config.toml
dataset = "acted Russian speech (Dusha)"
hidden_act = "relu"
kernel_size = 3
widths = [128, 224, 384, 672]
Rows from block 4 of a small sound classifier, named by matrix and row number. Rows with one number belong to one channel. Each number is 128 + 32 x the weight over its row's rms, rounded and kept within 0 to 255. All counts start at 0. After the name is the row's rms in percent of the matrix's.
After each channel's rows are labels from the 100 clips, of 14976, where the channel reaches its highest value: "top examples" is what is common among them; "band" is the frequency band that holds the peak. Only what is clearly more common there than usual is listed. The data: acted Russian speech (Dusha). In brackets: how many of the 100, against the usual share in percent.
# convs1: 3x3 conv, stride 2 (model.blocks.4.convs.1.weight, 96x96x3x3, each kernel summed), inputs 0-95
# convs2: expand pointwise conv (model.blocks.4.convs.2.weight, 384x96x1x1, transposed), outputs 0-95

convs1.50 104 [103 109 117 123 156 142  87  67 124  99 106 101 101  79 154 134 108 124  83 137 161 121 168 115  84 168 112 137 105 168 152  61 126 144 108 146 145 149  98 130 100 191 125  99 122 118 115  96 125 115 159 135 113 128 117 117 120 103 164 135 128 117  92 122 102 111 152  77 140 122 149 100  88 133 255 132  69 130 107  97 118  83  74 105 100 103  91 102 140 164 186 158 126 203  71 124]
convs2.50 105 [142 115  98 137 145 112 134 145 127 113 110 135 121  98 116 114 150  81 142 155  85 169 138 134 167 174  98 134 134 106 109  95 102 111 129 127  94 121 142  86 115 122 189  89  60  78 155 145 120 154 132 233  91 131  88 153 100  77 115 143 134 136 185 170 141 123 142 120 101  94  91 112  60 120 105  46 119 118 124 130 198 123 135  36 118 126 139 123 155 140  83 120 247 148 151 120]
top examples: emotion: angry (48 vs 18.3)
band: 250 to 500 Hz (84 vs 25)

convs1.76 115 [108 121 177 117  61 151 108 129 153 135 170 120 115  97 166 176 166  93 123 148 113 121  83 116 149 158  94  95  81 119 125 171 125 158 125  87 193  93 131 112 161 145 171  57 157 116 162 142  97 101 147 119 113 131 160  85 145 126 122 142 154 147 115  81 109  73 152 136 165 103 105 116 139 156 134 155  61 145  67  94 121  67 136 162  94 167 113 212  91  75 108 157 131 101 170 122]
convs2.76 101 [121  80 119 149 190 132 125 139 143 110 104 105 162  71 135  60 107 115 148  94 102 133 101 145 157 149  75  89 116 131 147 111 111 148 180 118 135 172 135 148 132  86  95 131 129  96 144 176 123 144 145  96 148 124 117 118 120 139 154  23 125 135 131 116 121 158 133  77  98 109 140 100 123 148 160 150 145 149 141 112 133 117 128 163 106 153 111 163 121 129 129 115 124 159 189  89]
top examples: emotion: angry (39 vs 18.3)
band: 1000 to 2000 Hz (70 vs 25)

convs1.21 089 [151 130 107 158 171 129  85 119  96 118 119  97 110  80 104 138  94 114 129 117  67  71 163 142 115 112 125 140 153 108 143 126 133 145 105  70  92  79 194  80 134 174  99 126 108 123 112 102 180 134 112 118 130 150 184 104 188 163  70 127 174  86 164 161 141 169 160  92 105 127 121 120  91 116 147 185 157 174 111  65  94 135 119 111  53 129 104  78 113  58 113 147 131 169 109 124]
convs2.21 098 [170 142 165 156 148 186  98 158 127  92 110 123 141 140 104 109 148 113 116 103  88 111 190  97 107 128  87 113 110 131 109 164 110  91 120 144 189 146 125 121 147 105 147 108 128 136 118 170 128 125 137 104 101 129 161 105 105 131 113 102 134 143  90 129 131 149 127 153 186 179  99  60 186 167 131 108 177 116 121 106 122 133 199 172 133 111  86 147 148 100  49  91 139 195 101 122]
top examples: emotion: angry (57 vs 18.3)
band: 1000 to 2000 Hz (60 vs 25)

convs1.45 106 [152 160 132  86 109 106  79 170 169 185 146 152  69 131 106 145 148 132 105 127  87 106 112  96 195 108 174  55 142 129 142 124 148 166 125 104  94 140 148 167 157  93 114 218 128 102 112 110 113 175 109 181  93 109  78 103 180 114 117 140 155 152  96  88 149  93 129 141 139 144 135 131 125 107  98  87  67 168 154 121 146 125 217 126 173 123 128 122 133 169 130  90 101 126 162  93]
convs2.45 102 [179 111 119 159 118 139 170 114 119 119 120 102 101 132 156 127 110 157 127 187 138 145 120  93 180 160  80 102 154  99 137 124 118 142 139 132  90 121 140 132 153 118 170  91 137 230 139 136 143 223 132  70 161 119 127 103 102 142 103  50 127 133 157  88 142 143 116 155 156 141  86 101 132 133 103 164 101 128 191 133  73 114 113 120 122 121  87 118 129 133 148 108 178  68 200 112]
top examples: emotion: positive (52 vs 18.6)
band: 1000 to 2000 Hz (73 vs 25)

convs1.19 097 [163 169 122  96  62  74 179 125 107 124  85 125  97 191  89  97 115 115  96 136 169 132 133 128 124 170  97 111 142  59 121  78  58 135  99  63 178  75 104 151 165 134 109 114 157  94 147 114  73 100  81 156 182 127 162 114  97 123 127 102  89 183 148 159 126 145 151 114 140 102 158 182 129 108 131 153 148 132 115 118 159 110 139 143 137 114 179  96 150 156 144 176 154  83 114  87]
convs2.19 093 [117 116 121 134 181 162 127 157 123 113 154 148 216 146 173 110 140 197  96  74 177 198 162 152 121 125 141 145 157 143 132 154 143  87 101 168 158 133 187 161 165 122  49 115 137 106  96  92 124 164 150 144 146 123 116 141 129 165 183 147 128 166 147 118 144  89 121  67 115 115 130 149 136 126 142 148 142 179 117 121  73 134  52 145 126 142 153 127 145 102 154  76  86 142 118 149]
top examples: emotion: positive (42 vs 18.6)
band: 1000 to 2000 Hz (86 vs 25)

convs1.74 097 [140 155 158 134 125 124 202 110  98 125 143 108 102 142 127 168 111 148 107 145 111 178 100 141 149 174 186 174 139 147 152 154 116 119 131  80 120  99 151 109 166 139 119  79 125  51 144 163 111 123 158  95 158 192 118 119 138 145 109 183 135 154 194 153 124 120 133 110 181 132 123 133 154 111 108 140  53 151  95 148 114 156 226 151 154  93 150 130  88  89  56 146 104 122  95  75]
convs2.74 097 [130 163 133 179 104  96 142 139 127 162 141 180 159  67 145 114 144 153 163 114 161  82 123 149  60 118  64 120 130  91 137  76 145 142 165 158  45 142 120 144 159 120 162 154 131  70 131  83 120  89 126 143  97 124 163 123 124 127  99 175 156 134 168 135 144  92 132 172 121  73 132 103  32 161 136 148 168 149  96  96 113 128 159 111 136 162 175 127 117 104 187  44  94  71 126 133]
top examples: emotion: positive (49 vs 18.6); emotion: angry (43 vs 18.3)
band: 1000 to 2000 Hz (74 vs 25)

convs1.66 099 [114 147 159 118 123 100 137 113 120 194 156 135 146 149 143 131 165  60 122  66 134 112 107 123 143  90 128  79  79  82 100 126 133 130  62 131  97 162 156 123 147 183  74  83  82 163  69 164  95 187 132 154 124  85 105 128 131 134 113 103 120 123 131 131  56 145 150 124 122 133 124 142  68 112 110  63 139  96 170  74 129 140  99 106 121 115  87 154 190 160  97 196 100 122 121 160]
convs2.66 111 [114 140 139 129 116 104  94  96 128  73 116 152  95 105 104 104 146 130 177 203 213 151 132 170 141 143 140 137 223 127 131 138 131  72 114 118 133 177 162  95 149 135 138 175 114 207 137 115 141 134 115 130 112 139 120 186 163  96 172 135 134 112 128  74 123  92 167 138 122 106  98 186 140 142 139  63 129 137  75  79  86 121 140   1  95 117  91 178 105 116 137  54  94 145 176  96]
top examples: emotion: sad (62 vs 27.6)
band: 1000 to 2000 Hz (92 vs 25)

convs1.67 085 [102 119 121  51 121 126 117 147  94  52 146  89 188 138  73 144 136 137 105 115 105 204 151 127  87 103 143 101 135 129  66 145 136 115 108  99 120 107 205  58  88 100 168 101 116  70 112  98 145  84 125  97  87 121 121 161 106  98  75 117 133  97  95 140 117 114 129 101 101 122 124 143 107 178 157 150 161 188  97 153  83 118 152 114  96  82 123 118 112 117 147 132 126 141 101 198]
convs2.67 100 [ 82 169 118 101 157 110  89 137 145 112 160 193 103 116  95 152 144 116 140 133  91  98  76 202 102 143 133  93 134  92 117  82 115 176 159 126 223  97 150 144 149 132 106 118 170 106 126 174 130  67 134 135 138 134 104 134  88 210 152 164 120  96 101 112 123 115 130 100 130 123 151 172 150 111 147  81 129 115 137  90 133 133  55 108 133 142 129 140 141 153 112 101 160 201 189 107]
top examples: emotion: angry (48 vs 18.3); emotion: positive (42 vs 18.6)
band: 1000 to 2000 Hz (58 vs 25)

convs1.18 096 [156 183 150 149 126 122  94 130 202 144  91  95 195 135 127  88 155 149 133 141 143 181  98 107  68 108 136  99 132  85 129 157 136 142  94 109 126  98 130  62  56 166 171 164  73  86 118  85 188 174 143 105 119 133 154 183 168 119 135 105 115 120 119 124 174 125 131 152 105  92  66 118 130 165 143 132  65 159  98 116 141 105 135  78 156 125 136 135 157 117 132  85  80 156  91 152]
convs2.18 100 [134 169 120 103  77  61 186 119 143  76 114 121 132 164 149 158  89 176  89 105 162 155 129  97 176 130  86 128 105  97 127 116 131 105 105 142 151 110 147 110 179 136 160 144 134  76 149 177  80  92  86 182 142 132  71 114 118  86 155 178 145 122 110 207 135 173  94 124  98 146 126 117 185 164 126 135 132 138 156 178 129 120 185  45 137 159 135 193 112 119 148 159 147 111 140 159]
top examples: emotion: positive (60 vs 18.6)
band: 1000 to 2000 Hz (83 vs 25)

convs1.53 114 [ 93  90  75  91 126 111 118 112  93 116 122 107 157 116  57 106 114 157  54 111 109 124 109 156 123 115 104 132 153 192  64  75 105  91 136 120 137 113 102  51 123 101 166  64  86 131 126 118 103 113 123 135 133 141  99 209  67 187 167 150  70 135  92 117 115 146  89 128 174 148 160 124 144  87 136 121 113 153 134 134 111 100 125 138 118 139 120  94 164 109 131 117 213 169 118 124]
convs2.53 103 [105 109 114 102 124 151 130 149 140 191 115 130 166  72 169  83 120 141 155 146 134 131 110 106 130 149  79 134  60 120  78 152 127 145  89 143 108 161 137 123 132  90  98 141 119 154 129 138 114 181 159 135  91 136  72 128 119  64 144 181 135 110  90 156 113 111  89 151 128 156 107  97  88 101 183 198 143  92  88 178 165 132 142  69 115  85  56  90 150 104 182 166 190 144 133 111]
top examples: emotion: angry (63 vs 18.3)
band: 1000 to 2000 Hz (88 vs 25)

convs1.83 112 [157 184 126 104 117 124 107 112 125 160 133 109 112 174 154  79 129 206 125 113 167 108 130 122 102  93  97 182  68 103 111 183 106 104 122 134 136  69 144  95  68 109 137 113 188  70 137 186 115 111 130  72 158 100 121 109 179 117 148 138  79 122 149 109 109 186 131 142 156 122 202 139 141 164 140 187  95 108 123 172 123 156  96 144 110  73 118 126 134 108  81 110 153 134 106  72]
convs2.83 097 [111 146 134 128 123 166 163 159 121 138 116  84 214 118 136 182 152 164 144 150 138 147  91 120 110 143 109 102  97 132  94 137 127 101  93 167  70 140 132  71 104 128 101 186 118  77 106 161 108  89 139 146 150 132 168  94 104 163 119 165 113 138 123 111 123 110 101  96 164 145 136 114 130 133 114  58  97 171 144 143 124 123  95 162 135 133 127  76 127 132 157 145  53  74  87 142]
top examples: emotion: positive (40 vs 18.6)
band: 1000 to 2000 Hz (67 vs 25)

convs1.55 110 [106 119 135 124 134 119 125 156 139 147 165  87 132  76 105 122 128 152 154 164 142 116 101 127 159 168 135 160 140 170 116 140 119  66  46 115 106 120 137 144 131 195 125 152 162 183 126 112 142 103 111 103 128 150 128  79 104  78 106 143 145 109 113 131  97  93 194  73 127 125  86 135 139 178 100 138 107 142 150  88 115 184 170 160 122 203 101 139 213  53 134 165 143 112 169  68]
convs2.55 095 [149 167 101  58 126 153 100 168 136 113 185 159 207 154 119 108 132 137 119 155 172 128 158 121  70 122 125 132 141 116 130 102 134 125 119 142  56  72 100  87 122 143  87 139 179  86 126  90 111 127 103 102 119 133 137  98 133 136 202 150 116 143 151  96 149 121 101 172 129 134 102  82 105 118 134 195 125  77  79 100 201 120  99 169 105 122 118 120 112 121  87 110 141 128 146  98]
top examples: emotion: positive (41 vs 18.6)
band: 2000 to 4000 Hz (52 vs 25)

convs1.91 110 [116 160 115  92 153  91  88 164 132 126  40  91 122  93  99 117 115 147 141 184  42 161 103 132 159 150 124  86 167 172 126 144 106 113 133 116 113 140 111  84 118 150 159 116  50  97 146 173  91  87 150 139  83 128 124 176  83  94  97 130  99  79 146 151  91 104 128 134 152  74 125 136 136  99 185 132 115  90 102 111  74 110 134  93 139 105 114  85 135  82  77 175 139 177 124 139]
convs2.91 100 [115 160 166 119  58 164  82 105 118 156 160 151 103 115 121 151 140 160 130 145 108 162 162 150 118 137 141 106 150 125  76 170 134 125 137 114 184 105 189 123  79 110  69  98  69 116 115 120 126  74  94 138 135 137 129 119 118 135 127 145 126 127 131 155  66  97 127 169  99 158 110 153 148 141 139 147 111 131 114 135 154 131 127 134 111 140 102  96 145 146 111 146 130 135 165 123]
top examples: emotion: angry (56 vs 18.3)
band: 1000 to 2000 Hz (81 vs 25)

convs1.57 100 [172 151 177 146  92 100 219 114 185 159 150 138 109 142 162 128  76 149 177 154 193  84 164 126 131  85  99 160 122 163 109  89 142 104 123  97 140 115 138 180 110  99 118 115 131 120 182 157 112 141 113 114 143 130 131  76 104  58 133  70 104 144  43 187 157 132 125 137 124 115 121 158 107  73  99 145 125 129 102 139  68 108 132 150 170 107 174 121 162 112 117 147  80 125 105 140]
convs2.57 093 [ 91 123 131 167 221 157 183 147 127 156 107 135 140  99 131 145  97  71 152  84 137 108 146 120 139 113  78 102  89 141  53 114 134 128 172 129 140 156 138 150 138 110 137 128  77 158 134 172 101 160 174 179 133 129 143 133 144 128 110  69 148 141 126  98 150 112  94 133 147 174 138 177  99 115 108 213 153 146  88 117  33 126 134 121 119 156 161 111 178 108 162  89  88 100  92 154]
top examples: emotion: positive (47 vs 18.6)
band: 1000 to 2000 Hz (54 vs 25)

convs1.48 089 [138 132  66 108 137 114 117  81 133 154 138 134 224 189 118  87 168 199  85  88 133 108  71 160  99 128 182 148 156 123 172  87  90 178 164 111  69 140 124  98  95 135  96 110 116 109 129 138 132  99 145 140 121  84 155 105  97 185 161 170 112 124 112 102 138 110 176 136 109 191 148 116  86 123 122  94 129 130 102 159 132 114 139 103 130 130 114 121 146 108  67  93  65  75 144 115]
convs2.48 102 [130 182 122 149 151 168 112 119 124 103 142  84 132 127 147  84 140 109 129 120 162 128 118 110 102 126 199 139 210 131 165  86 139 141  96 138 124 110 107  81 116 193 126  96  90 160 160 182 129 117 129 167  93 129 255 123 102  96  84 208 119 151 148  91 117 141 137 146 121 121 136 183 119 114 154 128 172 127 142  89 123 137  66 171 136 136 141 133 106  98 140 123  61  89 144 127]
top examples: emotion: sad (59 vs 27.6)
band: 1000 to 2000 Hz (87 vs 25)

convs1.60 110 [156 106 117  80 143 117  91 100 102 132 140 105  62 101 130 122  97 183 166 116 120 197 173  96 120  85 144 102 205 170 134 110 164 120 108 169 101 123  86 164 147 129 161 143 167 160 111 118 101 131 132 116  89  94 112  88 132 161 139 104  87 124 113 136  42 110 145 120 104 157  59 165 163 150 113  98 113 186 127 116  89 119 103 149 133 121 100  45 127 100  92 123 188 141 102 159]
convs2.60 103 [128  75 146  76 151 138 158 104 144 185 108 113 152 154 153 170 135  85 112 124  95 108  99 146 129 111 116 136  96 113 181 112 104 154 125  70 153 189 157 185 197 139 141 114 132  74 109 183  92 127 114 141 137 136 168 177 130 154 146 157 136 137 138 187 145 157  97 169  91 126 131  91 156 107 144 120 144 121 162 140 147 136 163 148 148 115 154 161 107 145  97 151 111 162 159 120]
top examples: emotion: positive (45 vs 18.6)
band: 1000 to 2000 Hz (84 vs 25)

convs1.84 097 [163  81 102 130 146  90 108 155 168 171  59 139 122  72 114 149 109 189 172 124  73 102 121 143 171 163 100 177 132 146 182  86  84 161  67 152 151 144 136 127 176 127 138 146  96 123 109 100 122 120 123  98  91 128 116 102 132 128 119 170 140 134  99 108 161 169 107 110 137 149 127 149 167 135  92  81 142 120 118 145  58 175 178 185 187 141 146 181  84  99  76 155  94 150 136 105]
convs2.84 096 [143 147 159 107 188 163 120 137 135 145 152 129 124 155 127 126 136 117 111 124 130 109 123 104  38 101 104 108 182  90 160  97 139  48 168 130 160 128 123 115 162 119 159 170 147  96  82 142 112 127 117  96  90 125 150 118 111 107 161 102 118 141 178  57 140 122 146 134 121 107 142 192 150 150 189 182  76 155 147 117 142 132 124  67 146 142 171 132 105  81 123  47  41  89 155 143]
top examples: emotion: angry (42 vs 18.3)
band: 1000 to 2000 Hz (68 vs 25)

convs1.7 103 [128 112 149 112 121 132 124  93 155  87 136 138  72 110 103 113 157 178 183 149 123 170 114 119 130 176 155 116 138  93 157 127 102  82 158 101 193 110 123  89 227 166 162 136 113 118 111 119 156  96 205 131  92 100 132 122 188 162 104 165 160 142 135 187 173 127 178  72  89 147  85 158 151 154 133 165 129 140  98 103 160 145 138  84 100 200 136 114 154 145 111 154 112 147 145  96]
convs2.7 100 [171 121 144 120  57 159 140 157 130 147 137 171  33 195 124 157 118 123  91 151 104 104  58  46 167 110  44 140 104 150  98 142 124 105 132 133 148 136 180 113 139 131 143 149 169 187 165 174 124  41 128 139 139 124 107 106 108 185 131 119 125 137 108 129 114 188 115  90 163  76 161  87 128 107 178  89 158 122 132 149 114 126  86 141 134 101  98 125 106 105 143 106 152 147 162 123]
top examples: emotion: positive (48 vs 18.6)
band: 1000 to 2000 Hz (78 vs 25)

convs1.27 089 [162  98 117 120  88 113 174 122 163 130 126 107 136 130 143  98 115 166 127 134 135 149 130 162 126 127 141 159 132 185 117  99 106 155 119 104 150  84 123  90  97  86 192 160  64 152 184 166  68 136 198 149 100 152 124 151  74 118 128 123  88 145 105  87 174 123 117  92 123 105 182 109 119 110 190  85  43  98  47 119 135  75 136 119 179 140 134 127 139 185 105 144 137 114 102 115]
convs2.27 092 [ 78 164 109  85 124  99 111 169 126 179  70 176 132 106  85 100 123  91 169  84 170 113  88 110  88  87 108 130 148 137 160 138 154 107 151  85 151 147 154 124  96  90 144 159 132 203 126 101 111 109 110 144 117 133 121 157 119  94 129 131 131 132  99  80 138 106 134 185 131 144 151 154 133 133 162 127 146 160 109  86 133 124 141  76 134 125 111 146 138  54 125  10 190 124 140 119]
top examples: emotion: angry (48 vs 18.3); emotion: positive (39 vs 18.6)
band: 1000 to 2000 Hz (97 vs 25)

convs1.75 121 [151 157 184 168  84 111 141  70 120  85 150  95 166 138  93  88 173 167 155  89 126 118  88  94  86 137 174 134 103 142 143 152 140 111 119 126 121 173 150  89 132 142 154  81 120 157 114  80 164 176 133 132  89 147 158 171 183 146 102 130 116 118 198 141 136 177 171 147 108 116  68 114 114 129 116 151 148 197 113  37 126 155 136 120  90 139 131 150 182  98 142 147 170 140 151 178]
convs2.75 096 [ 94 165 126 108 173  83  96 132 126 139  92 159 110 125 128  97 179  71  74 145 122  60 135 110 119 147 125 146 144 113 136 116 123 129 180 156 108  77 170  93 117  84 164 165 138  80 140 149 140 131 133 177 113 128 169 164 142 183 107 142 110 127 153 116 121  89 128 200  82 154 167 178 103 166 153 146 138 130 109 154 138 126  56 114 135 147 138 169 137 138 114  31 112  91  99  75]
top examples: emotion: angry (48 vs 18.3)
band: 1000 to 2000 Hz (82 vs 25)

convs1.73 085 [ 78 100 123 142 159  88 104 158 131  93 127 119  91 119 120 166 147 129 154 138 116 221 198 150 147  95 125  74 183 154 100  92 126 131 142  96 117  30  82  82 120  97 113 106  92 134 153 145 147 118 170 163 155 133 103 128 101 125  46 152 107 133 104 206  82 130 129 109 126 166 129 104 181 164 112 118 117 128 105 141 171 122 136 166 149 106 124 127 131 143 148 120 142 192  73 126]
convs2.73 100 [135 120 109 113 153 181 108 143 129 106 134 126 143  83 108 186 102 116 108 126 168 112 104 141 138 141  95 170 172 146 175 141  86   0 185 120 178 133 114 103 121 122 130 106  83 104 123 106 104 128 154  90 140 126 161 122  85  86 109 139 145 151 125 117 135 133 162  92  95 126 108  99 119 101  71  96 115 142 124 179 145 121 106 108 106 110 127  21  66 141 112  85  96 136  77 119]
top examples: emotion: angry (59 vs 18.3)
band: 1000 to 2000 Hz (78 vs 25)

convs1.8 105 [ 83 148 177 174 120 126 135 108  43 128 108  88 109 132 100 155  69 103 107 143  55 150 125 134 182  89 139 138  67 127 137 136 154 102  83 126 130 113  56  32 166 144 174 135 107 154 123 146 146 140 120  87 119 116 101 181 144 100 125 128 198 110 156 151 103 139 126 115 119 148 170 125 142  99  85 156 139 121 120 144 139 122 176 147 149 116 151 109 185 115 130 131 158 169  53 112]
convs2.8 089 [119 168 162 137 128 129 174  75 133 101  91 177 156 142 112 164 116 118 132 188 107 166 110 117 156 144  99 154 118 117 121 191 134 105  91 146 218 124 162 123 157 210  93 114 160 170 115 118 151  32 139 180 127 124  97 120 110 150 157 114 135 133 154 127 147 106 138 155 138 113 133 106 159 169 127 217  94 134 109 109 117 120 213  85 132 144 131  81 127 178 114 170 174 146  61 134]
top examples: emotion: angry (49 vs 18.3)
band: 250 to 500 Hz (64 vs 25)

convs1.37 100 [101 146 102 124 113 145 106 161  86 158 154  79 166 136 133  97 138 125 117 105  52 148 138  82 122  80 102 102 103  79  82  99 144 114 147 168 105  95 108  82 140 104 162  99  76  68 116 130 174 111 137 161 112 122 104 131 125 114  77 135 130  79 161 141 108 152 149  68 113 101 223 117 108 116 186 162 133 162 116  99 110 145 145 147 107 120 129 160 101 128 178  92 192 152 161  55]
convs2.37 099 [108 102 103 126 103 112 148  90 123 149 182 134 105  89  96  83 126  74  96 172 170  84 141 144  85 118 191 127  93 126 107  44 131 133 128 147 158 138  99 140 100 154 120  88 135 178 139 169 101  91 102 106 158 118 114 132 132 108 124 118 126 162 106 158 130 158 125 168 110 119 153 183 147 142 102  68 134 113 120  79 105 124  63  94 126 150 129  84 108 119 157  54 164 140 157  94]
top examples: emotion: angry (67 vs 18.3)
band: 1000 to 2000 Hz (98 vs 25)

convs1.81 087 [135 106  72 132 183 115 105 153 168 151 135 206 109 126 135 104 140  99 163 118 125 149 125  95 134 184 137  94 160  91 166 144 163 160 138 112 133 127 153 192 125 131  52 161 182 163  91 115 114 134  96 119  95  46 109 127 103  83 128 134 158 146 137 143 106  92 121 110 121  87  84 125 138 132  95  83 149 120 139  65 186 104  86 151 163 177 125 180 147 178 154 122 114  98 187 160]
convs2.81 099 [123 131 137 177 113 113  99 112 132 129 101  99 192 167 161 131 111 142 145 114  72 193 138 132 122 125 147 141 168 133 116 179 142 100  70 140 189  69  78 101 145 170 121 159 123 143 150 117 154 154 136  94 109 122 107 111 146  95  75 152 129 116 117 151 136 118 141 102 176 116 133  59 158  71  33 174  90 104  98 129 134 137 137 131 141 123 121 144 106 167  86 153  99  64 130  94]
top examples: emotion: positive (82 vs 18.6)
band: 1000 to 2000 Hz (91 vs 25)

convs1.9 130 [ 69  79  91 119 132 126  42 160 175 188 103 134  87  96 174 133  70  98 159 168 120  71 137 123 157 145 115 115 179 155 122 115 100 170 117 124 167  95 116 127  83 116  93 111  86 115 180 135  92  96 130 196 110 138 173  76 112  95  86 187 132 128 118 103 121 100  82  93 124 120 122 123 116 127 148  97  81 114  92 159 107 116  95  86 158  88 120 105 144 132  98 114  92 125 152  77]
convs2.9 100 [114  86 120 153 160 126 102 128 120 160 113 126 138 173 213 128  95 146  80 111 207  67 158 125 137 132 110 143 107 124 120 131 125  98 124 123 180 102 124 184 120 142  88 187  80  48 151  72 106 168 124 109 127 125 162 138 115 158 106 130 117 113 145  80 118  55 135 156  94  81 103  69 177 124 186 121  99 193 193 172 123 120 111  93 154 127 116 175 161 127 130 165  68  94 108  96]
top examples: emotion: positive (40 vs 18.6); emotion: angry (39 vs 18.3)
band: 1000 to 2000 Hz (93 vs 25)