{"train_examples": 26041, "gain_aug_db": 10, "input": "log_mel", "num_classes": 4, "activation": "relu", "kernel_size": 3, "stem": "single", "avg_pool_shortcut": false, "loss": "cross_entropy", "optimizer": "muon", "orthogonalizer": "newton_schulz_5", "warmup_steps": 170, "weight_decay": 0.5, "adamw_weight_decay_other_params": 0.01}
Rows from block 4 of a small sound classifier, named by matrix and row number. Rows with one number belong to one channel. Each number is 128 + 32 x the weight over its row's rms, rounded and kept within 0 to 255. All counts start at 0. Numbers have three digits each.
After each channel's rows are labels from the 100 clips, of 14976, where the channel reaches its highest value: "strongest on" is what is common among them. Only what is clearly more common there than usual is listed. The data: acted Russian speech (Dusha). In brackets: how many of the 100.
# convs1: 3x3 conv, stride 2 (model.blocks.4.convs.1.weight, 96x96x3x3, each kernel summed), inputs 0-95
# convs2: expand pointwise conv (model.blocks.4.convs.2.weight, 384x96x1x1, transposed), outputs 0-95

convs1.85:163143131129140106107087105109165101099133097096093141193118064114108106083047155146119173149179134068107119106107149136124103118131093110098083115101119167096141117096090174168159152114072134101135074154104112140136114140138102170173121106153057072158090078084153135085141101085151087183
convs2.85:113149118150202204149113132065135141125115111076101128104125154105163106037131139121096147196120122075082096163151094119132179081084176053155115112190135124141134134089127127112133139139068133139152117116052124143231161124131121150126135102093115156102117160109163120162101084141090070154
strongest on: emotion: angry (42)

convs1.17:126163146135145126226192130093094160112124118165142114120126147116102054129113155076174192131112165118126158150123102117083083142214141118131098088115169055118159162148148178133175128122112088091085130098141168158134133125094163140184132150102178140152149156109105119137133071160169122121
convs2.17:108131135120188190097092126161110138098100151127149158087128087158143147141139131119145139136161131103128119080121066092146136105154094082136094136071123134112129184103127068121140138118136185139090153164120155143111162150103094124166090077151124151140134141117122078163122115170094127105
strongest on: emotion: positive (46)

convs1.77:061146127154077111109073095117140100104078097148129072112120130129117134143114095190113127140164136144153121123080150148166130127115131174160176096133111073161167079169116165098104093108140153142179042102151111147055168146089098146113191145088139076176126175089143154126154113111145138083
convs2.77:181107131095140233098141133083141156217148145154116164162093136128084092055104168163155100079091119088142111126089094070147073105124052167144116121162166075116136125105120087070112120096145088105145139090171074148196123096099097127101136099121122166088132156165110117109101067067115143170
strongest on: emotion: positive (55)

convs1.4:162158148154094067107093127185058115117168115138140141134075089105061127072077139156101153113096120117125103121069055140147159133123066093091110084162095104139134153157080083098173133117078151145108127101119122139146118107102140154175165132129109112174175091109150184135114135192138124081
convs2.4:086117118152078112089168125099183098083182118090131151119078111099138157171137195097100145060055135121148138104149092166105089193153115090120099130158100128183117152129138183199151132120128120148171119129142087136122105170150104138112056095107123150108129142175113140120144159115149132140
strongest on: emotion: positive (39)

convs1.56:132088098088170067173143143182144103079091064097115078086139148107136125149109134063112131164126105174102095130168113153134142119092133101106153131149132113121091137141097110090159150150145114130119138150180140114087184108102087088168094118091164133082191132144041105174119108068094084164
convs2.56:137128174109119113147092143154125105093160089159147089183167129140072143141117193163147153099105134133106090087173120173115085090153074114149177122118142077129125127154119158143111134129106107119127148097178129142132106144127051187156070149185125168227149127145125089115123067165147154104
strongest on: emotion: positive (57)

convs1.14:093141145108153109139160138067137116102092165088094114118138117193160139161162110110094192166189104166100072103085104091114136173145147129135109075113167115054108144165086172061147140117133112130111099128145154123110126126143129080123169106121107123188117125112124070099066118171190172176
convs2.14:083163105101138062122169140177158134190123136087114133131167100136086196121119066105122136131077112082166158194160164108172064144104123060097117128144062130140131153164114108134098125151131043109111131114110146134135169106121170171123076112129135147140097100131204090068143184066142136092
strongest on: emotion: angry (54)

convs1.39:143144105155112163106143137088088124137166110162147115109078135180136144081154162167173120117152199125140115124143178136102134092110143091122146145120140131148113058099073037151093139081100166127132135128094115119085131084100055177106140116091094149148149104089117129105206121053142146182
convs2.39:255114163114140212131118121084154140118080107136143133093083121147173105097136124183131126145139107164100165138171196152183149201167130109139152095080106123132119166119149078104159135124107119139095149174103125087144109142148098124113146190093122200170112124145136097124133160091053157130
strongest on: emotion: positive (45)

convs1.11:134087112152158130098122132122122164068127063143079188172126099093104132120122131184114182112155108147126093131094106095059067130093125045139137152140186170091110172127110144103167108071123132103166161124071151139155114133115122118131066108114150139096149116126087191165143160177117068127
convs2.11:120116124124063142125123129101111081172123173211128075198159116214092094098098073092093113062134142104149115123129107110153110142166131098166140117124151149116135162128145101113214135120077172102114123066147096180124113148133148165135114156119122131183099134143133115096174166173142109091
strongest on: emotion: angry (44); emotion: positive (43)

convs1.86:124114169201125118134072083109108125144095138097214148130140116157106143143139147095158087065121141150081099141150144158119138153077118170078078157135069127098122131100093098129152159171119183142111119127170124064078100135029115164143090109110130147085085111145107155102126142123105186121
convs2.86:089139132160077033100116125089130130096153096099110152192133124074072090083104197143124147099090113148150088114132175155105110136110191105171149150122116165096138138131108179165104129122153080113138132106175136145109071165154111195104156111156127115142144116094151115142089110178110113154
strongest on: emotion: positive (53)

convs1.65:166119162135176111121153183125166136059149058115132181154101114174135116113090157172167197137136159154108084120083171186115124181124126227102138116154122144116161121135155146106129121110131120112137130118066162131169141129104114181131126106162073137150176163164147134101085123111096054123
convs2.65:134069136130120142140117133129076161069129085126113113153145096127106157174101092115140123113149136094172112074112173079141190134146125121132097148074147155137144156131123113177140115119124106137099116131118162150143164139161098111139131122128123093120106102125210120115102196094076176179
strongest on: emotion: positive (71)

convs1.43:162136094104170122155182162170065166091169110130136128107144118157121141136126117107163129065143120084136091193125147122171114108139121093103170067110101164100123144076106025135157104208145094089090140131120097108156133147103097128183147126135120162145173106116084090089161101091092164143
convs2.43:091137130154148129112090128108121137072106090141169124134099152169169143196127130124101110147101102110134136120117109137069066137100172098126092122130148169115131100129122187166152124140217064125166153125156154165121092128131117118121133159139128069141148147153153150154155171164111167127
strongest on: emotion: positive (45)

convs1.87:081063131065147107141120165155112126112080071156139162140103138095167143134081172178182131140087152107107129172102129086103112132103121058122170123130073098101182106089110169147150101153092120120113127089084133179123080121169061137143177114126123156162076156109105097175144099167091112156
convs2.87:136147131173123092103121124210106130150142139112163083145096109132160114117105110145166134112139117128128126122158171143109088078123176056139087127040143107144129124128142161142108123097159133147206121065153137146072078143109113120124120110166116129134114136116107088208178121130115218121
strongest on: emotion: positive (51)